Weights of a small class-conditioned image diffusion model: arch dit, trained on photos of plants, animals and fungi (iNaturalist).
Rows from block 5 of a small class-conditioned image diffusion model, named by matrix and row number. Rows with one number within an expert belong to one neuron, the router's apart. Each number is 128 + 24 x the weight over its row's rms, rounded and kept within 0 to 255. All counts start at 0. Numbers have three digits each.
After each expert's rows are labels from the 100 images, of 14848 (inputs lightly noised), where the router gives the expert most weight on average: "strongest on" is what is common among them. Only what is clearly more common there than usual is listed. The data: photos of plants, animals and fungi (iNaturalist).
# router: router (model.blocks.5.mlp.router.weight, 8x320), inputs 80-159
# up: expert up (model.blocks.5.mlp.up, 8x160x320), inputs 80-159
# down: expert down (model.blocks.5.mlp.down, 8x320x160, transposed), outputs 80-159

# expert 3
router.3:131101111142163129171094140134133058076148099153102121127123085115144126152146112127130112157089144102141107116108127095097128117132136155144138123154105129100116111107119104064166138131132150059143161137163123135111089159171157162120134128
up.0:159080160133134126080159129142153143149136116100154175110102122124130119103078118177146130141148091094144087143122135159118151132164152064132109125109134126152115157128121159116122140093154105098111160143097135155151134124112107154127131138
down.0:099186119128130148140075124118125097107117167110100139128112133112137118121115135138132139118122134144121097154123126123131082110065114109128148162128130130115133191130141140133164108140098109109105125127100114111158156153152133081142222156
up.1:112146158096113161110129107132112134145096156168180141107157117116132093149099137144083127140114127153133101123134123138092103072137129155159097132072137130130196120133138127151101176126131168127128121174110142111123139144195100148092124153
down.1:142106071142165094116125095140143099096134124210124126107113134153184111109128146132118145109137140112098151107147124091121099098098128114115129120174127117130170100109119118157111090173137128130146130133144121139147136097185162131180160107
up.2:170110060116143134102141132093093107151085153114149117155122160168135135170111112138111118139102140121135132143130092099137118117125146154143130209136125131132155113123084113170134113130148170134148101160097104102116113159133066161117128141
down.2:091107103094079125110128107155122147144102116131134120107143114154157125108118123098112125153159134132116115155105123113148132139151138170114109095157145137093115132174126128067125097118127146087194149107113111151145126132124157135105103136
up.3:144146141103118099113089114146158139130115116105123175151128118151137152122160138148083160160127108135117126134141142126121140139132139151155138127129138129109111121152207167107107165097106120114128103127101153161138135117119115098108127159
down.3:112098109121144111135098118148088135128108109115121103139130159110119155117077135146135134154119130144163168154143148097118120135079101140102134141095128115104101133087135129103090135145101155111080126132121091113155134154085136092154105124
up.4:122132107128127133104127095134112141147108147081131127122168141139168138153098125141149149173162142123125128106117128097125090127125137119132114163121154114137152111128139110051138124126126174130144121153103113094125110113165096128140099106
down.4:144106112162110137163113156127126131138120112143097120129145147139157096151155125127166111080100144072131095155145128143164130109171135169105117158123169133132125120125124115150100129108124138077155132116114122111085110105127133142125119133
up.5:135150153145116099114136114094138133145106121134108166181102146118132136103107151155130106130108165110134136067174168133167133089099111125128117157159137141142115146180119141139118147166116136117145085129105099145167180095109122137109118143
down.5:148144120148088101131144126114081114118133177158128135152144125115130138135137174114149096137136129126120123152101148140074118079128129138121098114102135118154115124098100134125130082092126131135115117160117114097183163195118098115126137117
up.6:116120124122150143110155110154128111145088165094132088105165128132163125153108109161125121148120130182155139102133136170090126149114098160118146165154118135143093108113144084084076116142129182106150135112144090100150120167137101159151147113
down.6:143133144117091146129132136115142179139103142130125093107182116135160153103127116111122123130120159062141141141129161140177153158164121119090109128120147139139165145128138114142163118134118169127118093122142143141127144149168125116116128145
up.7:183157169165121167146118070148164137157134091106155118148157089138165134122104139140106162119092160073124127095162137133147136103131105134137125124109107116121183158167091150157156130182106094089146106123115131159140172095141101138123107106
down.7:118130139135065159135137101147114134115117178133148109147107128101144104148145109127130138099139130143123121114093173123069115096153169141132099131159155126140176151089124122144155064111087131130141130152119119082151115189127127110109132126
up.8:155165140123130117101166082126132140104143127118154094150128152121136157106122141145102142134118121165132145079159116119140136149138122181148122157156144149085113108139140123128133125115097091138141131110131134135137141120144094136121166147
down.8:137083124155114112125160093114111077121130089131158171158170113103161111167162144129094113106154129149114178142108115152086124122116127087101140102137107130117129083149152147116131149122144161148133128152118155100107108153144113091139151156
strongest on: class Aves; order Passeriformes

# expert 2
router.2:112132123114122139127119126105123128115118107120119101115153110095128115115144093148110138153103099183145159123120162122162113096138144093161183108135133144139144103150117128140154128139098102065124140117120162088099150107138143099148196152
up.0:157079144105095107137120101094095152125120132123153127109118116102128141117130162126114102109168107107117114128155143173141159153141128120103092122117125154127121150100129088139107116109127100109164131118139117138130115142058088141124068104
down.0:107191130140132105138093122206149078166133134142110159110152142181163170142137095143142126113164147130114147125124147152116138111122127139121091129173103108132120132113105101155082067133113152138155146128099110129109134126113136091086088133
up.1:117136125126116143112162137122127067128088134086120118117136115116156134139099124105139125158108131152182084110142103157119066107148149091171116170162121137126117094128131113141151130156116119121108132165122121132148157143093168124113119145
down.1:171122128148132084060111115153119141130049121126121129107133126111140163111117115151101124119089143166077113082113132118143133104111115183133083151117137091166147077134142099134126118108137138192099049155131124117134142121131170161139166121
up.2:140154100130126116105115125148094113149127109110108161122117139155139085142116129148063151135079101139112105167147134100119147089140116128148132133143111100145090107136106140110158095086114098122145128121115149096063161154117066188112133107
down.2:095112121126135165099157134153115098074119103107110077128130159133132101153121130147105143116072148147137099100110160136152146113133130110132116117124159102129114117156112110127144159144117114149149115092119115178070135142099075084131108120
up.3:096108129090111137128142111143128137115147142152135104113173103152121127104116143133136130125076132090120138094175137125140107172104138135101128120133116104124126089094135136157090154158110124120123143133096112151083056111084106159119148124
down.3:153107125076070111078118110143116126147145132149157097116091109098110129169136109122123122162096145091099123133122141146094123122156124076128133144122170108153120111121141096143085147084130135135134142147078152109048139124110117136178062112
up.4:123110135126107153116131111086123140120115115120117116171135082134096124072111144146107133143103125153067083155136142129107139154119084153113150109117140169161108104147122111161132079134106130114117129159121104100090103108134115225077154131
down.4:101136110128099160080145116134131080075091140152123085095137148123155156106126123151141112134115172140097145121134164152169149153126121110106124143144127128140104169156105145128148124108128114137124086101113141185105109105127175099153110119
up.5:156128126110065134139062117129141111143113121103159132152106129148131131164113120127155150113108146117148112101157096127098135141120123113126106166138117125099119147109160168099108112112146094144077138132134125164152104137124063141097077091
down.5:095088131149146134152142116125124116093147133125155091102157127123134170129131133113138137130127150142075108142126092116142132109124129110134120133138121130109115120136122132126118099130185131159099098142115170099155131159114099120124117147
up.6:090146106169178158120120158115137098139132079132126150136093119125127115133109116126113165166101118149091132091110112137125141124135127093135126144138111118135128122156171107116143085103143134150175100141143130136118175137116123140131090113
down.6:134103125077105110098111138141113140142145117139108130127154148130177162166086211172117143138099102088137136122127176116160173129121140128149104132126125118114131085140141084111122168113173172138133131088115096140107107135130133169149109133
up.7:123160121126105131110075120112130157141136078142104147129136185133132093110108084186130138105113122106158121149120152120132107100143122172164134123135123153159128119117106157114136123142139113128092170131118110072170102116133090126147099135
down.7:127153119071133160155210110143130063113151107122110117139115139131135141082126129162087129102147184142120134081134093154136141113152102112130141102129134166076132105091075154127118107102103091169117139152154147156153104117132100109108138115
up.8:136113132111130071098133127090132160093156125100107140135088123119116122121087193106026111121151152101136145109121174109156152124140143115142129145142126063123127137162107172137130145127150070100120121148122167129128077157112139158128118158
down.8:118190114124133104126135118188116089136160087108108148183159149143130171164127103118121129122159142162100183119093132135118115136125150091102132121129119163125138129128108174147110163122160117129171152096097119122098120134111117102077118129
strongest on: class: Aves; order Anseriformes; family: Anatidae

# expert 0
router.0:150108142130126139118130089103116103134131122094137099132132091095118109104068110121134104103169091124127094137141165154173157120105109152115143165075122110137097099118114114142131172080109106110077095145107142095143108128081136143107139174
up.0:153173135121125172133113180171087139153085108108137141126129160124125195102164056137172117163088097114089153115108062113113080120142105156145133110128152160115118133160142121107172170110133141132125064130092088144143133116129117122110150121
down.0:130030177106139144141109174093128202099095111134174125103107148127096155170120161130158135141102111092140147118192124108140153128140122096130131127134125120142138100166167152099177136134130167130088109139171142112147143134146107134173131105
up.1:100106123121125111160105165113134084134129092174099138120149095152152126093137116105136142140094144123141140145127163086125101103139127130125112112147105138180150161115121131125113104149158104094151155164161102068121125140163077108073152097
down.1:145132153115143137084158150120129146137128105121133163136093143098109097144115122120097117127123075180135128118124146139130086145120139142141152134143163147109084104098117100121133142191158067021183121138122121139123110114128111159137119161
up.2:128128108138127152097150150133113155122149164119151087136129172120140153091145125079136132091112142122159144101141096140115148124148132135114076108160109164125166114149120105141108147137137146156126129126089084138158111118127056128143104116
down.2:107099158149123090142140141156114140143113129108130196114109162102145098093103113127121130121148136126185125137102164149148126137137130113123127135124146135125153128154140149097088117123132175111152121133119094125143122117116080110148129090
up.3:127152158134109089161127132126140175121104125106160079108163118127121133138116098105098102126163140122162132156106176104155146118101164119170113146117126129090125112119172137141147152098172093148132132133110136158097126162160139126152110120
down.3:180132100127112136071115106138102107103115091140121107104129129139122154133138113105109095109161105131110109077112136159152126104097112132134158138146104113113123107144107142151120083131136086129082118146160124128140113127142160118136124107
up.4:139134107106140121143144135158112161101122137111122134107124152091137147095107134166140131082116110075080135125137097145140136136108106106122093133135127143089118118166098119163106138120139105123116129119097126145104180152144129148162129133
down.4:161149139108126139162121158093170175130152108102116191119134115044137153127102120153158152162099080100134124132133114135140142158130095127155119151128131125127120121098122122088127173105134111182156107128112149138121151113143116162161120139
up.5:102160134103136122150132156101116148148164123079148140160153090139102116083111124148122138137134130141135165151094111104097109122141145165144113141112100156131120108136147088129115138119145110108145114146115143135149073187156120167116133082
down.5:100043174128106133103101148108140080119135104101174148138141157133112140163160133140142133168134153110151131131161157132133133142131108124129120132145162075147094121118155113108129167103136137129129099138170131086121124129126099096127103145
up.6:121145166151129133138154121165103138101127090119140112123151106173143124117102097138122138128129116161117105102155123117091167080100109167135135117109107170125129116131093113109073101175146112142149116108110171169118131123146122168127119123
down.6:146147083116142073105174135132137108156142097123175154133105172121106172111137146139085128103110173129183121151096120098136125136131132102146148115091168104110131153112150104149088133112112118127154118136111105135161095131112125114126162133
up.7:127133148140141178130107133155135142141103101119105134116111154119078151103110146153034090112147100126161164173116101071124139135124113146134152138141115072121115118151144140146180165102113144102175101127088115129099165165114119171155126150
down.7:052103137108138128131100153111162119111099095103118124144136156096115140194145110141110133153115143147120135107118118146114108138137125140125111121125124134134101109129161105135154208149110100094178101092138103097091143096126101093131142148
up.8:139120129113100115125135131106138160134095119168141128062111149131081131100123129115122123089133135105178164098113122078162135132074122139176136183108128147113110136126136136127133124128134094101116126142109140180123128130139139143129139163
down.8:134118101128166123098115118122109078082097106125142101112163109136082152134116133120118137116127149173123110118140106151105140112105153112149116149124108125141131138145128125176115125116132081171107137147179104120140115125114154083127181138
strongest on: phylum Arthropoda; order Lepidoptera

# expert 4
router.4:162120134113121116125146126118163125156123132133118104126119156184084092126167138140134143100184168129136177121157117097118152160112142141169133173170161163143108163144147092179170120170208111147180127131090097151182087166139100149152076151
up.0:134120125167116084145088141120129158133138145134150188122146161090112095115131114110087129128141133171134167133142172140118135133151142132119098122129132136122127155174140156140140082109129166125144125076155140137129115148138126149136175105
down.0:120104163145085081170109162167111133124145103141140142128139113121177101118107113205120151123118121170075126150117157137128150129120109139138150136105148129147108121139131153114151140150122081188099137120116108129128105123116083099126194116
up.1:088133118092137150090141148149119103084143126126137194119133125134129096136159112144126119154126088098139130127100127134126110132135160130129145159131114102131129156141141191111137110123113121121142154130121121106156123121132134144139105142
down.1:109117145133145120077090074127170143132112132130142137139088108122147124110139130157124149117139133183101161131171098115142155106118118113142096122117097157150125122113127158153109081120139148144125128141072108146103134176109148116118107114
up.2:146132130148112103058150103162122166139099096133085124138149119143118171170174118144129149130137120130128103144119140116118172131108118121147090117158143129154114109139126124111131116115145131119121093132147104135156148122115066140119108138
down.2:113120103137145185022122117144094091129116145133102090188126114127141159144166114142148108139145108149152124120093132128101120116146129135100157163140172154110118114165155143137095109119154130120127102110106112135127122120140131160121079104
up.3:137137143130132116114151174133142121148086172139142147130108139155143048119150121137124152135093154142112129122135107129148060109118118109126130113131119127133139094137113099130159146156088128114135127111128132131111107126131176105137191114
down.3:151142122149182141082152107097124141095069127115178121166132124108110061133148151128099141088148110080119086100116115153138121140118114189130120105152085098184114119095149152141104120099100120134154139117124140135129149118153074181117192147
up.4:106132139136169158175164102121156126125126146121160108116122118099157154106050116123092148099138117096144112107117130133115132161114125130122073122117136124073128099162134155120133164117173122107087094130146111157130103138147105175075099109
down.4:096104130130155098130120112125164132151117148091133118139123160119104137103121096118115138114104080160161108133147145120136129128132143162138083141145139104133112137116154140112129145148156117217159145128157132132127117129107116093143167135
up.5:117119150117150136107147102102108113134087112136149118132110096080126120090120106086132082106147138141162110124101150127173119128119110121150128116105123086120133132120123140157130130107129122163119101116139104113147144106189180165131113133
down.5:155132124182148098110105149134134132081110162115144107117127169145115108176124140080128144121131102123112117132144139126151104139102134141137131134112130119133119125126100147121112128153145095179075114106121162141148087151126121091180130127
up.6:108143137120139089123121153103105106131070134133120171107144162145125175137161106094141101139090104189117123146126119113104115101124140106178148150127132135184098144133133138130134097147141156087157121142123105124118144179116156118129125118
down.6:184118141113085097100147114160116124121138099139120173113096119121119139180146135096136116134105113131139127142133097156149120123141117146149154110112166129143133097094123136129133156109116161255131137153089123135129109104124149149147124135
up.7:143126116130192120174140124115110110104132123129125158116147126108151165094124093088130113129105126164065111097130149148116131098139117122141152116114133156134129135148126072146113095130111141143097097130145141115118119114087133124107126131
down.7:160136087110108113116125114122146114136163123151126166103112158127147144130119136195142128105117129092134117111126127098156129129132137148125103121121141120154116089113105122098117090159099104065117118100126122139154116149135088107152095076
up.8:107160110136089134078130115110142135135139142110160157148131193121098205116140119103107119127101120189102154151104138127140140113126144124166168097118144127183140100144128136122161156111159188154121119160125124111119161144144126072100101120
down.8:100130066094167150077140124123128146149104179123114125107164121139088161119163129182135133095162095075156143130063083094136098121145140136111137138119136116158123117116148127124115140107119182081121149132138155127145143110136151148121112134
strongest on: class: Aves; order Accipitriformes; family: Accipitridae

# expert 1
router.1:147124146132122151132176133131121149134110127103106186095110152161120155171159150172156127155140136127094140120116153130111127126105139140161141149130165130112120165173123170177178101153112148160123145137127158129167171141104114117133127154
up.0:114125149099082128134105112139146103147148126135105166133144124152101127163170104109151133140121128149141085123147116122138135114148135117141142143131147104133115100155141166125129138138116083081137107171137138112090102128117110153127106149
down.0:160143112110183108145123159134177149097126152128142111120143145126134107161137120191117136114118135139167118089115153123128109109075139132125085135134140105103117155058129115127143134122146117027093175102138095130120162126121137147129078134
up.1:172137139101098114121117127089126099134116136138130131138130117096138096133086079140166095121170136196130074132138162116112125107127115179165106124136119085089117149103119202127129097106165160129131153128131164111125162119132165139127136156
down.1:103107128142128110120076114141129151106090137125124098132149170146099111128101115133128134140125142100130120110116146117124133112098141137119085109151135122106119115097137115103134147125127118074124130101156054130132087143131155102130121086
up.2:084126116184150132137098134099130084125155116137104151108118163108127159089167184139132102140060087084117125138134093148145095174102151143103169115123145096152124109114122174135138132102108155101128140126122102103117101136096111157116096113
down.2:086155146139120150073090114133121112129139164130128065144133064166137090141121119133105122139175116106112143123120107157125114123126142087130127127145130160176125149125125138139119094117110130169106122129084120115109166169128136113156210125
up.3:184121162130080102081141113121120122146129122091108131135144110124120149062086070166148120131129114074170088089106148156128100100170162092123116128102115116161121137137147145146131160108145110111139124149141139166136132131155149170127124133
down.3:152156143102099130113110125123141092120171152117097113114129114125129123111109151181112156064138114119148143137107139117133118110119128115110097144127142131086126140122102141129172109126106140103116118141126126093142117154145122071117184128
up.4:111129158139110125106143129107129171105116124159111095118138119137121083102125155166079143078104092106099109101114134132106118115118112121101108102164145140078120086152147155086085125133094113077099103147148109107139121100115086154107153168
down.4:171123106126183127080107164132150057155116111102076106140118151130118138126108143100148128092116127085134144095108099106126126114149128133136144133077095130132107098107126095123082163136133133147102120123130128150157102130118114128147152117
up.5:116121155110101140119105149111123042108050124123151095137109154143124118111141135154137131104108151140176102117141122131141114103110147095149137148157116147047108104178127117113134157133114133129161134114115073117145141117146148099152162144
down.5:141124144100171075123107123114142097127200121135133135107124145134074138140115126143092101107133122152170101127131082152147140131089127131142129122117147121124113148077103131125121137144112039221117178130121108149113126136124096112135133181
up.6:113141140126099099109095137131098129097126141103129167140147127138135145107150106117108140108147134119113121123134105130128098107145128185114127106116123110135108132144138124124110148167131171093150139150135087129134130116142124178117113121
down.6:069127129098084111179104132120122112146156156149154089107143102147161124142129092158146088134125139156120136125129155110134149149156128102105055147134123129113120131134137127126125123155130119182117132135128110110118145137124108070164126124
up.7:186113134106080092121102106143137101128157153125147099154128109120154098139115118121145133116139093116188061121160141171138166126160088127121128131108144105116132122106115113131134126099140080150103125145166146117118088117104155132099110154
down.7:083152120136101109196122115114100153104181175141106112131163142128169133127133138080135106134142110131096147118145128122135138151137103107101132129136137141095130138074110151143115132123137149135104136138050081150129133120125121104149063149
up.8:146159128104101134118118116133112099105087138151121145140146122124158090113116112116134127132158144061115139139135118108120059111134125097131143130130131142122125111169135156111110180133149100059093121174121126134129126124114133139142119165
down.8:156102125133188106069132119107115139135164146129133124138146132139100173124114128158103126139140147044112118100091098127169091153140122110151107134125108138129120150112137118126094153126117121109105132079133107130168133115106076084150151167
strongest on: order Charadriiformes

# expert 5
router.5:122124138153063060149164131118120162118112140170095161145143163125111093101153092167109137123150122113103167182163155095117095097112129117168141129113155138154112152154173130167135116166166141122146134151131092105126100153158122162163098126
up.0:148111146134112132125098136122115144186124099170092128121086115139158141110171127109152145083107118160105104154060117147152102169117114116127145103124138114131151154095145134130136088117129158159139141132155093124165129106162117138121084120
down.0:132115135137137125125145169156153138129108087124136148134166179108129131154090152113096168144170140103134113120131136144152134161138100157127109107122125131082105153116182143105118183095178137118166145102123147114110129127116152082122131140
up.1:116141138089110125135165117096128136137149108138139138121139171118115147150117131120121127116086135174108103127146131121104102124108125090140123125134119131148117146165117136155127126145134182102140115171130138113116135143124153114126106125
down.1:167127136124136136094180096120140140125118138138159110154133150146132160115165178140116133110129140139145161126100112149110118100126125097120123134133131163089128096158118141131124114105109053128143120142123134116128122129143134178106123149
up.2:097138122112121161126156116118146082084127131132112124167135110116129154123135134130158112136127154094087104131142149140109096158116112136115122115139143168039142156134121105140094110137146158151133131149159156126142114124090131115131175120
down.2:161156128099143168072140113112146154114110118131112126111114134099132137131126174109094156122151117120142114120112150093130131111163111120149070117116150093105143159166147142136153167134131108148185110119133129153122118109149120120104096143
up.3:139142146141110111115098126143092137122140128059123120142105114141105151123142129129124106104114128108124124115116102145120162095134113138082075111075133135112107115134087146109104166132135115089138133122072107127123126118130124156165135122
down.3:119165095141127094115111127101139117126169147134098065142152122158122149097169090181140083142119145127102137123132102104102103132124164094098117126145106106092125158128099149150134104101152101088080122116161115121152152141117140163128171133
up.4:138145146180134124157157161145163130152124125115126162161161131121105130109139130108097144111112184173112138140177095143090135094113125141129129106162121151127110077160127090122096113117163179202151132127159131146107115172092153122105150120
down.4:094152130082137150143123137119134138133140146131130133138113120110133125167096153103073160130150091091099133122114129140140119147130147094118117128164120115095119111114167128118129168107146161068182130127135109112122138102167134131112149181
up.5:086126139133128124120126140095138096125127131095091200126162109114126110080141114133148126130120110107110121100147121130132111140094132139113106102121114105144117115122107136178149107124129134140131168161155143168101084146150139145109133131
down.5:150127163140185114127152117135148155114083121158100176169148175112120131170065136139127110177108166174133126171135133127158126109109146154156088149126080155134140127140117143089115152120125073148125146091116102099148110099153120106139157094
up.6:117125111071165187093089126130153151138125137103119079120128097162165098128123112150124106122091134143133110137110155131149125124118115134136116167127111117134128125159106153139173154139131094113111073117141157117132164111102158113098146148
down.6:109107121112150169107147140189113114115151135115153104132132108135110155117167141134141118136113131143138098117115103116129109151142135107153163131106133131119118158102144107101130145108124072182093095130120105138120122140136125111126093120
up.7:140095147103123129166145141090139103144122125135134171141116106117121091100143113167134122159152100070126096099147149127098118129148157123133111106141096133161101143165184125134121151139138092215084131144156156163130122163135182143147116096
down.7:114130149107176125143126156098139127105160097101114129132108123134107123128128169148093138113156137169121113159141132133180119150129135142163091123159126064169107163168161139164124116116136169192144153148061124170141171121118102085139092161
up.8:133128145124142144123157086110138161100099120110194130133106155148161078129141160105075153118099152155095129137092144118146134093070143165161101129103137118114124132187122116147146137128145161136128135138111149104130089121153127107125142121
down.8:139169127114154137100166123101112124133058148146131087093120176143145096150128133041108165119139139106145121115110146116115147139124117136110108169144124149157139128162083137100126125120149100142134131153131143060148126127113146107131172143
strongest on: class: Aves; order Accipitriformes; family: Accipitridae

# expert 6
router.6:103131127107083093083166095112149129179138145125138107112108155121116062142132133169140138089136131090090144155149180090130163146088107131142124147115183113155113164145137101154148110190134168158147134135127144139163107126117102127140075148
up.0:107110132119123150105151105095104134107152137144119119119132112117171120165149109155144138100116109143164116117118168099130163099124132085153067119126123129175135157144131168135125097098143064123142122156156144117137138131112146098136141126
down.0:146140095079141144153107139126109114142121114146093126132123117117124102097104134152138142134104169111162098119149132132114123141133123114138095144124123123119141118098114108118115163131149087171098148133124142109124150136151101085147088117
up.1:146144120139117120157124151097106124124111130140114153153139131144120156085121133116129134117102098186095150122129122098122108108162130124118133131149128147103113132100135099138113135146132162193147097122136122113144138112073098131117092108
down.1:087130096133147139095128117130161106171140127110123105158134095113094171140104146173151150118136141208146113150157109113178132107139123139124077138112155116130132159150138130148145141117094090164127121133166108154089142106142127121137123172
up.2:128112148137142062141119116153112162150073124138136076113106153117135111136094123189126152095114082161191120142163133105131144103138128121089098122146123110159118092106140120104111119129122174165102119094112132143140135125133105124140073164
down.2:119076133118112133157073122132089149108057131149171123149128086116175086141147110138131115158132177090110166130126142108157145121127145109106132135132135139163157155155122140138143156120112167110119122109107116130129125153124086115123080111
up.3:162102167143123082108119148089131148158114110172110146156104109152148108060127086139081132094086134121110166113117131128129105101094106132117130113131124119125118120134140081152150096141160163155153117133132110144152146115147177105108132073
down.3:141124139161169112119138134108147137138113102130129137148136131118118103166134160110126147145105124099187146097130135136131140169120104154113145110157118180118118117117147172110144146102125152104151082120157097096143149076123109134126178158
up.4:131111111161120150090081131147110120156121130143079091134133151154085212088172136172089152118106098140155143130134096134136079140105142127147108140115142108144117102115129131149159139129148155108156162162116173138113140148138121132129099104
down.4:162114101111188151052167138129153141109133141162144142130113135151124137112198160144136134143153116086095152130109146144128129121137126107130138143104124123139153136140126139123105135127106178086140105130128124126139115070139119141112071140
up.5:165143160154086123108121120145149147128133119127145102123136127182125145131117129124110124147172112136190103125124107129119150122133164142132114135112112120123120112123175144112072131084171115148123098094154109156144115117119157143146086137
down.5:090141144113056132113136117142118091105126128111127149091105121131157152111157131083090129132105142088061129079136150176174132126118130103117108120142089199137135107119125150126140101106149115086128130115091107133123147112148127075112052126
up.6:110149154125121146108127110128126136097166097086138100143111139107170106107109123140118139110116100131115126154114120144158121193159115130108126103095112083157158103134105125113094139160104146158100112128175110141147101093099153114091111143
down.6:129143119103125121126134113150121068113105123124120099128108156126096154172120141090107160134129183094107162125130164136119176111123138106108107157128103151167144169146116109174151127116120135137124108126118120109128130133145127115132116116
up.7:155153117162108111109100148110083138109138111157149190145132106128113120106194138116129122129137128171103119138113151132122088123160118124149143111132148102114118131131156158123106064142138188162152126142133130114120138143144140161127134114
down.7:089095138132151113062064119140150125145108053117136143105101153105178114114104156159125134132160116152133100158144168153135156111103091119125084126123155151110125112153144131091117114126135095176152149125154148134080080132130127090130137129
up.8:117123129072181135140148139108103138149067190115138112137119101118144088099129082108098134140136121176164115128122145083132082083131110105149102128097121135148130115152147127152152122124186094116136091140132144144128133128153171153125090106
down.8:112150132103175090134124150125133161103081169130123050150156152114109104140098145121108128117101146146161107124148120143123121123122114154160144131142120130097122113071127120101081135142160087140099145128106139142135179150134110106135162145
strongest on: phylum Arthropoda; class Insecta; order Coleoptera

# expert 7
router.7:136114135137164111140121123123161100064173086093145107128062151150151133146119134129128130108095131113105132110122124175116171156161109118134116090120107114110103119133096105071139159149107152151148153105137115140116116101158140135124128134
up.0:106142170095102150137150157110124158101130133151125128123160114152109125112140133141070112108123081104086115115129127140114151088124083114138103107156165146109105104150169126079075129161110134069120109159138109098085130103142112148133116155
down.0:125115092147181148134098165105136085139103144141108069096114137139103138128130129121127138109106191124092154116108091099093119087152157086144093109060078146103109096144168138084106121102102133112138118085079160165109128157136105100138135132
up.1:113090134113111136133171131123113149168171153158102116159197100135113129090142126128126135111094145126133108095137106114158136169137149133124124119151095146105096102142121141142076130139115109112132127120149114164116106133106138144117127150
down.1:148126148103084085113098147130115132126130127162137123129060103155145113101137102135118128094120139111150165141120120169077141120145174121126109124106146129125111070131142152154056156132165133139160126141106103080070154128125126152145129115
up.2:145148139162111113105176095097129164123086098144144109144127126130142105118137181105110123121142138127129148121137152103105156119080100148133097127156109167110118172128135085154102142103142155126134103108145113103170160115129140109124136111
down.2:166154117131156103178173101131095113110108120147122126137122121097101118139096088114129105126149118139142139173100166136149111098105150127113124131119134097155150101115123123159086103154123171175116196126077124166172139186130131131148129092
up.3:140129154102120122118096087110089115124154101131137152104129131148114145073112086146085120079161114137089149123150150133126152072118141144154108136105117125143170136171121111168126107130166174146131113145115150099110107123129157144105134139
down.3:101139110162103094154127115174140141123115127124133149129150131112100136084151144113113129105191149130150122119110133126149095095135101109114131138161150111105172173106144099164156145087109181105151117100114162157096144161148132094134113117
up.4:208146123139107141125117124107065130132127123113105103112167103141114104107141095106127128105134121129144142104115127135124132097127141154148131083136125109072116108144085128139121147095129134155122120141153146115109135142130068144155128127
down.4:125130129112119111177123110131136115091103159134113166096140106126101110095147113139104116147153107181106090171145145152122135125136173164158108130119129155150140155116122101119115130122137085163127150116159113140135116146113153088125160109
up.5:184166134102109144102160076093112160157121138122153134106158147122137176137083113144132126159135113134122187095150164155121119125130142102114149126115151101163094077137123110125127121152124119134114112175099158096142153097130100139112156147
down.5:166126095204114124157126094121126138087142122129140108113106118134143130117140115148128130150132133107134098126143083094126127170110119084138159123179100135136091162116103187060128112089134122158110134136131156158152147183154152143121151101
up.6:071123165146142121145160118132133133144162114151118144138138115196111110090138110093126122154115148132122108152131127126109126114137154116131099122125095149145132115146084177133147115162128083060101096140061103107100142151134122132127091180
down.6:130139139169129119130102153104118137140182093125122114114117128118126150116089146098131143111139147145182055176149122134138115146135158148164134154166091114149123116130112138156094134125130065143120154156160140092122137126090173134121081163
up.7:079153133113102172127151126144105148104153166153126132142145144117123094131082139139141143172156081108131088132138135119093142154133120143162077130093074137127127163155144178083082138097139090079134105143085129107108125155170125134120104139
down.7:154154121118142128140114098106154146167138122163155125118105147142115141138121117140134147162167184137129125130144150157133135134071125127132102192132171131138148099148145162090104157171125156131148142108153176150131152079149150107167158140
up.8:116145156116095122111145086093101155115148137150159119144142124160155122089111110142128149115120102113113114141151117145153150122139136119123117162087138121085146127159137126115086110134115095154100113117090124145105123156131129128163097176
down.8:119115189135121133156114132123121117124095165098138153085144140147140115112139127140146164130137124171115105146143118151146113135120178123174092141096139153128129122105147061119163133170130115134120125126114107107111082147098171077141130106
strongest on: phylum Arthropoda; class Insecta; order Lepidoptera